From a checkpoint of a small image classifier.
Training: soap at rate 0.0033, 15400 steps, batches of 256, held-out accuracy 82%.
Data: trained on Sentinel-2 satellite tiles (TerraMesh), 145000 training examples, 27.2 epochs.
Rows from block 5 of a small image classifier, named by matrix and row number. Rows with one number within an expert belong to one neuron, the router's apart. Each number is 500 + 50 x the weight over its row's rms, rounded and kept within 0 to 999. All counts start at 0. Numbers have three digits each.
After each expert's rows are labels from the 100 images, of 14848, where the router gives the expert most weight on average: "strongest on" is what is common among them. Only what is clearly more common there than usual is listed. The data: Sentinel-2 satellite tiles (TerraMesh).
# router: router (model.blocks.5.mlp.router.weight, 64x160, trained with AdamW), inputs 0-53
# gate: expert gate (model.blocks.5.mlp.gate, 64x160x160), inputs 0-53
# up: expert up (model.blocks.5.mlp.up, 64x160x160), inputs 0-53
# down: expert down (model.blocks.5.mlp.down, 64x160x160, transposed), outputs 0-53

# expert 4
router.4:495476452466529543415544499498559512409512432477506465454602505520562510534538495512485477459505411461435557569486500522525479508438558526514508549547416492556512
gate.0:473557509403497546576549580440480491463439628565510506496557507511468480439576478471568531523515410371474511473529452464590467530505548486572392529458432419511535
up.0:482609494402488498573570586432570600401449608557529486486498518467443440526546518504546579559474435421422486508448487454489420531532550475541477470508415418505497
down.0:542512483481565557520538415474530518581448582511503539529468552570492513504525499439501495462455525534470430412591518509534664469494522576547465443508489423477521
gate.1:551493498553589557483569412526364532551554464528558579504479489442537506558557552493470433393495507437574564524534480531490473486465434561413502541556589542485580
up.1:427559528528458407535396537514552411558519509487499508456587506560496532431452471495549581608526516499488458436491530501530475524563479465534520449405545474492491
down.1:470454473484511561453568426503407522498577559473507486534388513451525559496521483567377515529509473446500533516477567598516500521508494588625539500480474527453544
gate.2:411489417396414562482487372449526456467536537503511508490486453448565532566556477615503485542446495477446568524536550426458446550396548513417512503457506526506557
up.2:562506626621574444509566607547487541548404498537492519522446462598416483430465530443521536449510501483493457460516450588506585432615495511562523507551503419416459
down.2:497446507519491493411503509484535456523486494560503560542494509491502483445523549514395555551520512428510566467462484519649491525505486599438542558437425532494512
gate.3:461463473555541587514482405562421432577555543537508557597530471538526448423582483559535458426507472499634517504536434465541486512534427455507470579500559429557532
up.3:430541572527518551548510493528437422605508487547511597421483514584471528433561544552588456530498507536557491516458477564534433473611472447514487418544604453537492
down.3:582571516490539445387478462507617526450613511474582575415461449541499472442471531458505516538479386511514383519480509532466481516473484457483512410447399491423501
gate.4:530444527464546568508481575531474608450468454510415498503442570501442492461434472380509522477542542548523459552534553483554458530519477499500408444505475492533510
up.4:497449526492507568557501534489484561482493457463475419430468571524466473527411450434483516550562493446497445544530542488549531561522557495510443445466447469542534
down.4:603553559482600448502539480538460416465473511497383530540454519549484480529485501540488440449499548453506549491483541413484533399481559492507551467428378402522503
gate.5:442503499421492509524469423507501509556549496482549490555512411574462518545492495455584573375511541524416444499450492509511560391527506523587504489495514480509561
up.5:486510506370493464487459449585478604485511486446586497475485494549492559620455553525557561437502513551434424598467521565418487472486576564652501494520473483502482
down.5:400480492558537453526516553452602494518401548437412540509514531519441515443472524489536424498495475545414506484643521518505505474448514537517541492430464509516541
gate.6:482498463503484566540602467482492346623604501525518497466567555516518480488560482506515524543531508452493520471494642571555406519482468481561533477481484454529520
up.6:547525568475505503441487567518508611389395587533439514570458479509509512500534519482583497444442520554542471570494423437432553373484556552452475436526500541445476
down.6:460390437424486570412456557554477436650532445617514449482547502489508468471517496577515549502515594465492575550577482526489512525421499547475385577487531476597515
gate.7:434473468495556489548451557472521604500476407458448522416479483402428469521559548533518438535539471502492552469526574454547461584500382446448480516530531554522575
up.7:424455497548477453513366518559540501559478444541478492508485509521461575563520493482517433479500545574532530478479434530451579526482493555549449415534650537433528
down.7:465561487510461538420541437514556613517468582452497454534518573531454498413428539542489495479551520517502472467403421416377547475522541491478540477546418514539448
strongest on: snow or ice; main land cover: snow or ice

# expert 38
router.38:489489458517520572462506429515524405430449594505422457511523526416529529424585496498493523573481512502521479474605528425456424477481420387468480453469490439512488
gate.0:513420494532522511472545528586492489501470481471509463474499474551444442445463538464534507524537538555473421416414540588553494424567471489503538474546545462478570
up.0:488452474497424525463483541561497470443502541529614506462586518445457413452452529485585556509487608511572543477410591473551403574590430467541497427462490531470571
down.0:480606521518457466599442446535533503420468432476439448423476438494532485553488454517478472392489523419541533454424509463535565514486461459540549422431507593541526
gate.1:543635527480522492536511441539577518575557459505533458488526432501574438568401486457555455419472598553502550512418465561465478575441527522499446441483551556492488
up.1:504594494451487530553475404507588480545589551542571466514525451451593398580462463479525455468425556543529568544462456488482401629431470495525424452471521525545489
down.1:448528496548543502507553433540453541482546449505457430520488517436433505542475511498557570427549420518508588530483477513414522487539471467566501513511505468529510
gate.2:458510580591480502506476533464518491545485529430620452557569520522452512490409423510463455541543485478536571446542435592600522606513449541435549503510515507526566
up.2:508530504529491475518442416535533542507543494530390501533389508532552484585529552529463481441559485510469503492560460464469528545528480517466484409455546588402557
down.2:581446543535551502488467507424537421561455481419531455465576433502545529505555569482422547571478438387487502508607512507479407505473517540531450606514455453623552
gate.3:528538569526569513573582466418465520524410526542493441442586571504549549410425468394516474421495565499576569522514430472586516419509489515507492477456526439509509
up.3:558443561530518513568577466485420538524428482596491429459564560515551576493447430459546488464550573491599540521490422502562503445471506494526467488462509408546472
down.3:514536509515448491446475504566531611450542493550476531581507511539416546560505555577522567325568492494538521452523398550496585420502496436443502517463515517463478
gate.4:586448532488474496504412549511418485492458498509536520528553567575464476448477486498508480481538474492513542522520391437489583428576536548483559550571536508442520
up.4:559425552490469490520485520437375513459424552550512455529520548552525538440530531519501512553578475424549505519518446482565510437545511490495522512542466502468464
down.4:463423424505564484616438456497527528485537500556503450522487463481401478453583430484542471473568587521502524530445525434412544465505511439477475455517550550561501
gate.5:489541490532450450460472484542501435435432494441468514556499550520513428449505515514441544589442518516519462482466492419457531348632493579477573493532490534522535
up.5:509564551556471491497473466537577449416409520514470484542486538471530422462485452465432552583450492578539481504516483416459494414580469554481561434554496546517530
down.5:477518472571516453596471620613446529606493460486588456442533533479562459446560563526520529515484531490495489543467454568517521548549536576615486495499463511446473
gate.6:493524599465556555527507519452450477539502460593555439487484500569572503550469518392588486507450466511556409625410507471447432570529574526535349502501475484554488
up.6:490362379481422445468464495570488508475510476463465518484468532478422534523465400627467548477479570460487563458546442527564584498475484506443598523518517496472533
down.6:475483489451451509511507471521445464482523509487522457486416519509524449476495481502499393535480534506459491452528544461573514615455497512510561398524406607485562
gate.7:481483525473446458492482478453562470412502475583549553515450487532526463444477539486555643518521646466475443516438506463543531516565498469553553516572487567474534
up.7:530478529477479456475422479533579498374442475521558525511435549474503452469463527487551613592542520530457424441492509433571470577497412478447555462580440534501581
down.7:442507600505435515462510545545486482523415429480535473492515467425568512588500547476446478561534501414480472511478449527445543494606569528501501537398567505462489
strongest on: bare ground; main land cover: bare ground

# expert 39
router.39:559458482550530605481437481490482550467551552490482529482531496516495432535513541553486474530528517496439563454497445459573649529467432505422528481567496583545540
gate.0:437519520546474557449506396543559391440456443477547517599456489546554482427555480498510555601434501504528506479548512494441494488597436471515512541485409479417419
up.0:510442491469479518431540438418470540426500452496491529543465514497547516549557558476437563479499490480587595499472486414507529558484469496512538500554464583487520
down.0:546574607583450462490504457551580603450457462555537580513543566588526434557534531539484511473479526457515452428481500473420542503524549536405480552410505490564450
gate.1:473456533400449419527514468497464530512487397472525456522355470569567583530427474512550527405588549467545468586415513502432478531478562529553502421486499538539494
up.1:495440622393443459569462483517496584532529507484476514558374490467504482594402574450498499401627545472539536532437440474536496552495509498577540428488511516536579
down.1:440527476538431522471495505488514429508416541493536440523525566429595535414511426552499567590523355445477544415500499487547413495468512573492621490453541555447476
gate.2:489418613471476446541518508493457571544597432536509510553390492520482548563448511479491561437419522507500541436452464573540557543489500525606427523488485456551500
up.2:497582413434549494518517536529489480468419596456440500458538529459444478462549446425540503567572515527528458554553540454441461458419563502513483520515591571447526
down.2:509477534469516567497526533418509480445456567566514546506415560479513496504462336504544519505450541482490558469572499486528505475409518544468514411496541512519445
gate.3:542510562457577525461535478607456475571466530518445480510475498492488547433582495454530465543450484595435394521566528477482534368517514552534513441513509459419458
up.3:547401569497535572472513516605457549526449536530461489480568461466509549450563565438507449520452511504442481500572502471490547420465491500507493472495506440511542
down.3:534547444483647538544475478496525496518547522463513349493505525571539507396499485492506459517481534464483528458511528448451424489465461588501405540538661461494527
gate.4:543506577448487483510530459460449575446454524533549475568461554639439429545497493530538557457506454460437454567522479455585500517532532555482499487551421568581485
up.4:474553421569478475492481502509549413608545463486493500465514430375533555486529466471431453536494500526556470446480559549417463479534498442504537528426535439399494
down.4:548516479386455501568555473510469488419548532527487554533401433562558495460477581488470420528426556574536487523484555530520577466498373481474418532510401535532535
gate.5:488490509455502519597555533500462499456468456475412553455477460529527526586534432491505553549417409474556462473476502551595483550531522522492549498520446502517537
up.5:419524395443553522495482535486496493562498476399577582437466566425563500479502478515539370500464507535474554503512553542424499542353558470580453531468584542427418
down.5:493503566524570463560474486591441530522481450511545574524481611528388513516522442564548516503469519508502468601556592495485501523393521498432516510523473590442512
gate.6:523457400473524543439517469568517506549487420407536485572397555492469448493526509459413481487471577517402510560535481516440549512493546509542485504450543490462537
up.6:457483664625446456502514518421441448499493497622484503446555460497501572480526443473499595509474457510596437476472539528565485411491485556511483426514517474516465
down.6:518530529539469584443545472523504516418501507595489571494361438326513491485450512480412551553552535469545593477591420566568462538506496450508558569528503506498483
gate.7:524471513492498541419492496602441504490454517627420374472555430420588539617546463549548522514482520516479480553456526468452478447520516548482482452551512507558432
up.7:497552502445506460443457421564533549523548485480473594510497576475438576517472534480547436473582463519415478530544492523440416581434534472462514532479523467525589
down.7:553448515433320481406480638492472456471491458463590445574575522473421463559486573453555489461503487487459470518506479480427487481560599478486507588525441453555482
strongest on: trees; main land cover: trees

# expert 59
router.59:619403476503461507525502591537397549500475499573495548551483572582466478472546428555520566576471427529473481499449432498564480543477487549544454501574511534488537
gate.0:448501516481581499440536474519480436512567482541587570545417473479617479474454492462394542484491592578504452497582541493506544474563476555525488566504540557415441
up.0:540516491483474443492439535534519600426475472455413478518416520505442429457467478458490557525543538574449479574601431439524462487437503488489455494464523531407550
down.0:500586494537511428439473531494465514524503502576494538438497511379597534470485492550563559430489467512507578488397471494484530495535482579505467474568523409465523
gate.1:465530471557487538483472475536425499461537433440496484424491464413490473549497490462523398508437606492473539494521500508420515482609464527383455484517570479525498
up.1:511554515477489407492575548532515459430425581476463492451515459506600496438482518462519473513486478474536458513436436415524500545523434559542466474484406536566553
down.1:442478593518593416526496526562472553433538549451521553567506478479565477489529494424496482334459433428502541536474464489440518510446427513546439501473496409526466
gate.2:454394535477424548576491469521510501456525499613426423551572504584404496500431405493529532505559460499497473488503451468608466512518453480473467463471584508506623
up.2:505401472529431544532491426562579527508625519602474495537622526542451517534474419461473599537479497501455482410575434488556504545494464442516476518468528490587630
down.2:480423539477536435506602529478527515550499464404450438500545480546562510553498493403474440467514577515484452502561517583423544501449538497432485535412518532515475
gate.3:493560476586530499486427437486493388501506448506484409538498452455468533566508519435478367457528595503535499522520516478433577490474464485412516449476508437496463
up.3:379451514489449453555426473514418425612538500487513477481538474496472509538533571555468450477562503431565542509532387480502517541543488481508509418452552513581503
down.3:471501550542472498468527554454472459452516558508426417515450538511491515541453434370510429458558494481493525493486533497543562545547595488455460534457490447534481
gate.4:499501504608473493523494441464473460518470481503487419501517484478443433543525509471448423536518544513497533443535461522442523429503505400472517481458517446471443
up.4:547524503434505459468549553450400601450533557431486544537446453517528527577531555594514484430492445491467455469526610527452531494471586520512446589583395499572473
down.4:496423483488608503492474468476437515583402479378495459496482533514528507551539582485566428510562584515461475457505451544525606388500544475445478476561566506482499
gate.5:477549537516412520544417378462514448481478501431519477485554430457437497549468573490529450521526557489526525405525474532487506550487468524514538446437533470451484
up.5:550518446474477557540473490482516527400495562484511519514518500491485428500405528423589513587499524413409534468510492416587452519563424508475614498446502460523583
down.5:428527591388492494476447615527519576421515516536559497530507477466460492481495438655505575451465481538512506596559511456499464476456405540534496476568530504513517
gate.6:553452510486451436416571462576550572530541449527483551523512533490473401531504514484446516437456571547479499481604499630502539484492521516566461627578550503424467
up.6:570488471421410445440603537553502554465475557502475545541520605514445410500543506531494547489426559463476464517513471529504483491509556498580492614563506508514521
down.6:541515556552509530482495574543455492463474518486501539512516537484584544498563473527406471388458480461458581574538556528445482466504492464465520516497500424597496
gate.7:525570562529415466413478491510575511459385629538503497446547474520545550438524560474594501594505484414449543441509570493488515478440491428490514504501437488446459
up.7:535574585496440524504510495450531489432377635524504473520572534516547528455520507509549512554477441409480581478522534487489467534451511430550504518486462464437412
down.7:543564495453424571489499519458484513432505500537357509509430454448474502508509479451482563496483568514484468620516572458526562532428488448574508499474500515579458
strongest on: main land cover: crops; main land cover: water

# expert 11
router.11:521407516520505557501517512466432555548572492559504456498496526586482518549441424552443557375433457554464502472559458642621553531505511550564464482506477474424529
gate.0:491577469482551472478436458516593484438496481492491489515518505455444507504494535448549376505488590540508562555436447470408365527426501466497497404507522434508510
up.0:529506535426455431493619550497463411473462543565431590499574500537476462440527420557548616545510481461528497414450565556479533550503477397428478544517594544514509
down.0:517472475567455447545485429488521559565579498415503571455425491491452576583519535451559509552623470477493553550434458524619421492454590500514548484523489480447545
gate.1:491582483505531382473455441507605504432422510400555565487522500481490446576470527467496461514474572471522482487485552452389481559485503453439506579474466488524454
up.1:452513433466583587516547581429460445490529525481376466616479456554566482387555612516543465471518500503457542573525399487521526413583598519519447565512439492406476
down.1:488433523492449499511435432535488471401580417552465447479461531610489427473590451479510566594493484516617501440571458442454539440510411520505551481457469538577541
gate.2:406543573538384434551511430415596432491471531547505430508597593539536539493472386554501537486541505502522463497476497507482429580504463450535531521422558502573478
up.2:403475551530384462563492438437550421545534517586556438494563575565506531504462375577499520499523523508520507453461525539519476552486446520592529496429532453549501
down.2:488512517419470610542470485503414441433406551573447410447511475438445555434551498423479571463543437473520564521511540584468550458539483509535463431492549605532446
gate.3:434572443440577461455482535538473500485498551447553495496501432417572489556534536452543423534577484485532418586505475428378435472430465499481469478494514552525504
up.3:556583473463452524449580458489607495435485507499397541524561538431520569526509455493570441440523590597506518566418532478491354569488517540436531435516552475522546
down.3:518553511500513486410616438492498532550486399422503656521529594618519443497539539613467480400467446576412413550505498517530509524446580433558491484508464472484516
gate.4:452460418424555509473520518543432541488544498454536408604497573572406464598447472521512555496521466451453466545537509479460549564491538503466478494542455538487615
up.4:498427409454537564542538566488448568432589480479529454557529583580411471616427459566535557466481455412456486522542509487519570595456538508448473444496419511529654
down.4:519585486513491453495607571400483554459523483440503656492499479433474542581439583529476531496468416500410523440530466442569481510487563562561474464458482492434418
gate.5:455509530548617525547450575507427518469396476469450492400465467531477444514397542531535485531546471509590530519472489519503564508479402545426566460495474455472537
up.5:498428550541556525511475598435480605442438461489425541403543491527483436528415466518513558430561494484524523527503442548533619445533397583500491519465475411460585
down.5:399408490441503501469515560491569564514520600538535548502494435564497575424475529513505497488494507564552416453482526516522450574524509508496486465489552551541602
gate.6:514529522444514434430482537506426512452522563453565474502520562552402546593416554573495456468447561485479527501470489494501502497478550531565460521573498549558565
up.6:511493399574403540482504449562525579528467519502477514450516438502580454526484540467505486597547495518438522487401501470501541591560399466418560538550335435448481
down.6:580445518531401508517473625541567463572519458462517438601466532469538438488488420426536498444533615492584491537433447423493548485509497469471622537534480508467404
gate.7:545538471463513530606427437453564511375487526423469531513501536508515467514525431500482429482490460479479498518459499451542510594523482456493541496500490464557480
up.7:458486490534447468352572532545455481633515533547528489504545533496455487513435536500532543516460567525430513494551479514425506468492552536513426545484527530459509
down.7:554537473410583440493426564496606485511531495489516569475548538549435514490463508568480463477476621540447502521388441499586561576463512532469559513469408493459556
strongest on: main land cover: trees

# expert 56
router.56:466431495562554494562427502456496509556519491559491469466453443497507423599403535513520529476589509466531547532449438509562472523490437481455435459472502504532515
gate.3:558577506466557540472518533523393519487481575527443448537503541498497514474560460443591488532436463503462539547614561540410536444407540534429488474506586529486439
up.3:471444519490401474525514445406587523497519460469538538561513503460498531512547430465408515492491512495509410465502526430485553561547541469589496496444473509538471
down.3:393433556504464550569452530503475408468461433522530450529553476501513497545554484590552488460472528492532625485460503519497524503504491505565536413536539422547421
gate.4:444456421564499569537525525567465485391505469538463470528531507418400556523496483471469496461514577455499514498499387451439490556501464430516422548467561431529528
up.4:517569517434541433443555624593492450434488591529542520555508471447479554499595526426583489476497478500446486463443543436469456489505532524483432453574549532443495
down.4:486476439417586493559438509510448454549514486505399526511491601492490465473426599492525548493512514498535514484523524468491522426527489417555565477474607529506484
gate.5:438420545505440482551493470480485560606559448554539494458601508481481565533462443496478479497514525535505565412523570646519544525394485512555452540446549511450504
up.5:573579472481576469434543563514481488388414525425471567523410479546503457433577558475557509530472456480491417558466461376485499421548546498508546505634438481526480
down.5:502496483485442518546471586573477510554543563452424454495449429530530483463479601524499477569458486508506551408435498522467448487499356555535419520518451469418477
gate.6:560555431411519542533467528441482547444422542497578588445507507532481505517570555543600562446473412441478489588519514480414499508448556444481495483559496437612510
up.6:589493487489490472458545431537567536413486552497490527508442523512537455479499465390511536513500591625456449551499594420570537501469506446577546383449500561455454
down.6:446500564510483551486501542482582415493456458421512580504544463534509490587479447482456413521501467476498474509574555522520475518478381533461400547515427515473481
gate.7:513570504554528505441527481401457475548541493542462465517472520474597536530566531492521486402498485509528584530490466561425452450404515492579368534494495491528423
up.7:469523546490505480552463574512438485503594537525516517548454498447528574512591466516536499521546524474398604469496445579498527582415474581490456462510577619485541
down.7:380474473493528509509459439515520476497430498547501470492557482412433535428504480598567459466494548399484436479529522453451531537482483457459574544367528545505488
gate.8:441568604470510497537479451443492530487482545526556554484450430565565434552494542473516491477480384417527583461479511496507489514524443564421574491589425547550495
up.8:482595607440522496550540515506526507429437572527479512480451504552490407534496548462535507519505371397521527458473523462488475481557482549469532458592400588517438
down.8:460467536450359531495608358443511458495559514581469402517475573460490466469561492472532555480432536435572492454531621436560541499514501482510555490507541504507432
gate.9:584369478435500449549510529590587579439504461466533539493488588501406441494448487541482495433492490507525462530494493426527547511469508533490507472534523559536479
up.9:562394470497524478587432510565575572465506459494527532422467565487430418558442528570463471450510465491572504537457458420527494574449450458482474463526503519557481
down.9:561462546446458486556519569542557368535397454501615465510520510550457542517546450583446447495551475551595519535431419394546390496508511510540510519468465403534524
gate.10:560487527504400479487537495418463491430496460464466543516500588537479557425527382508459550514487522447527429447513507464518564424471590394595558599451479423515407
up.10:515502552542523527486506465547498541494540380423532497449445469577486481535494503524456540485529581499515374534518532548517530415468542462474495440551580439480536
down.10:471583453449453543513481429490558505463464545456468385411515488505593479513528505443586477463514449444527446544450587522538510483463477576440427492506501602535525
strongest on: main land cover: rangeland; main land cover: trees

# expert 50
router.50:508485509460566507497407467455494500548609391524514582447462454475492417559480504450578510519561465516436531519486557554566449590455405527407474516440570549517635
gate.3:420469441547483517507517467448441492524515496457419557398554502456539485412495488503426465539422550531570492363625537470535550507516518438553509458458527534381486
up.3:636553531401495501481492509495472551462456522451506527506412522501489517506559511464614492510580469417495542580385505538509477509513502507516531637476422516579439
down.3:454483488473530514552505412464521570472567527467485560540514549507505568577507484540498522394487623521509493570523521530670347439493609491511491465452491480502509
gate.4:476557585408426418508448475490493453466486500434563588518477429497505498510434548563545570463538400435489522491531459498496551526458486565430583429487395558425503
up.4:475442577480436542558502472436483477490425523581513448529484455574454540498499449523585627443551428513515489489492457460545530494464458529391464420515495557532561
down.4:568606565544537530561496534466479524483465478475473500487568528408465440532542484563528573495491438519523469549449496528598430537433509455487559574497445524455575
gate.5:524541458478397508416507505672367493496510498431547551479543482435456602526409526566510481493522640444525483484526552566431517497396584568480501421455497537454495
up.5:528429502524590467547559533440600510453414568535502417506493531604567419447544493466508546464426422566510480525493431393509565459587520472562522539562433434500444
down.5:543487474473477482501490590408479600526455567475466505465526583525473500505473499571543537581535465504514492537465528523509514539455475514515557572496532476463498
gate.6:432528458526481478568524531417562535475499506474464562472516405507468528476418527520560541423448508494492571431485433509537575399539535521497481449477488418448478
up.6:418524455550512490568501558388616529513509470454441572438495438490457506508369566477567520491486516522459550476482461557533521418511489552459452413506483449476539
down.6:517534518378525447463525535552466416506518544494531492451544420438507465581453486531521505556404499471505565529467559526411498433548483468589479494538535480500554
gate.7:447510520571526459487508450475548433549461524427498566565566433602542584496469449531441475417567419396499449435569459509454560470560543443464516551459519451567474
up.7:360554514524474430540441455403563479542557483492479563543505439505524454539496488526520455506586366400459536427459457518503464478515420356402508542448573520501503
down.7:438547397519564543520601474573491522456495475610462578495533469459480561564394531510484547487455593561527466629436506516509507552551509489496512411537570549487498
gate.8:501483626508452531445508471436488525484475537574515492565526381531448561449482403532498527461547470511487456541539432510444531447437521466424420424444520506461562
up.8:457540408418477499576501471624499466547480471489541514423552597424514459521466584503514515446430581458571607448480512478502498534553535484579559515435493452537455
down.8:502519479472533538525445471460512446527432509476519579522477421530596440534513501500536497543517507636554488461584529484491450479527547575526488513497492537419551
gate.9:494569496433515504458483415525465444490575503568482454536446437503512528531440539454607444434556573506464470527498600552390503483445532470495454529467455549551482
up.9:543586505547570517391564457579386451554544503574492471502487585529526495435529508461579496536439573490527413556496580474414460513452552522519468503462495522614463
down.9:514499391489548595472405448496516430515482535399476451549477490484442464440546545505547425460542498464494513590457519549474519506602569493447393469556595463444489
gate.10:441540469485540501474472490456560586543451554427475515499569533507475550550448458536501397431442496409509495460582478581478542530403490511521514473452556429591564
up.10:500590449505582465409423469443523537585502512390532549497481554491432485594465436503475487471490488457469439531576484581451492553431488577481507505502540446612566
down.10:502487463615564533480525507407520439448418511506452560488497477465554529410437512536526571630482488473571523465458490553418455427553468590473564479514485564470403
strongest on: bare ground; main land cover: rangeland; main land cover: bare ground

# expert 27
router.27:585441477561570483428543497503516552484538492463479510422508517524507461481491435484472394536500448456427589430532438558554545430554463503479481504575451432518497
gate.0:490507519522430511459480456526564401548542445499407413502590554542489484430453470541433476524517505442451446450535511495502621496526487497450523510402471562617495
up.0:496486350456575567545462555461412496501402587392512422555460489545504469552509475480468478579480470464579488519578507490526515495514508454507446571546606498507488
down.0:497586507546449515551487524541577530519498537472465415503444416507505447650458518613509507518545435484411559517542498452396528554411392461498488468591507471552526
gate.1:464507476551491501547477501529476541514470487470634473489525514591523399512409445552421451504521494530570478458548471430613463506511447529463590577497511473477531
up.1:480479543482496522405501530454501449492543483602426507537536413462462604459568573516561562424524512493472543575469513554371500512491527463530369492411466535483435
down.1:465437508641519559502497458491509524488517549439466535430548476404555400466509495549442496548491440483518526443431473498482670449485506528520442527539484486475487
gate.2:513459542481455545457508499526536556416506449436480587439432504594486497432481567445540494438410626578508475552474491502543552445491503525509533448540481526472535
up.2:461555459499549431542510494438462435582474564553501412585547498437491495572512437556479484541540363396498525473560512516457455524548512472479439531458557474531474
down.2:527475508550539491567483558548564525556504552433507415543549514446460572483486489536470461492433496457438493437565542461442581456385558482416514510550549469521460
gate.3:543617529441520423498571478506543440459423533447520478499464573454468503486533530552403503519478414530528459481489608454464404518535553486513460517566467524483476
up.3:499423490517469531524423487481432527508500459609528544451490545520545619556450453423551566474492569475521480410527441573473606516496439525529497508452504492581572
down.3:526480533434427561450557604433453506370399561482515470505426481532591414563439534539482534510511449411459464455560551503499615447491490493523527517529421476525462
gate.4:548539542479465499486496541449596543457553428497553616474506478426475502566450523538495509452458521460533457565468520445504404588476476450524423484477544447548573
up.4:567490534513484525504445504404571623474597436533510560436537486425491519575452476530458456438500454409526529515550451492509475562416438463481430518457560463543528
down.4:523584542509516458463463506474473490504459495416522428481583466494569523539514570581513541458469425414483390461528462516553514527505557593523491453496553501506463
gate.5:402512523547497429502484477564547502537519465472563506497623421503425507518452383549485520557542475544534515494595521473403423558474467461385503470427579477394512
up.5:468513517538525477559542498524474394473489513494539490513478503528475465519469483531521505536515428468451464494611492503467462506595512454431497447462542403504568
down.5:493417472437512435512630513494467509519567532541486546461438483538448546473490523504573477567476487469466536528497479563537492484493484537470475504510560480426669
gate.6:532536546469456509472520522516439535421442531484424492426511578436501500499491478570521576547531529430550526632491545407471439457499504582482573534587487520571444
up.6:537541479455477511434521538527496486389440500541401499454504590420452470481511474586557576548485480459524550674515558477500394470496509501441546484575519523509433
down.6:527568509438484456536529438438533490444504473535589442430424513533529455583532522466464546493555477516469389513498486500469513488562546569645554388442537554556431
gate.7:435481420487479549469464521523451450530488618442523425558513429482578491492569544478422393585517424444462508416521523459496488512553450558498612654493454533537508
up.7:557517622547474394447476459457648533556490454516520620411532463546524470491409488520595552453488506513474477469477455636526538451538463518403532375552519454491488
down.7:545405540421420600504535578495409564507498478467509563471492493510522512405532498393467466479494496514486517513507457467611484452537573546481435643489456490483499
strongest on: main land cover: water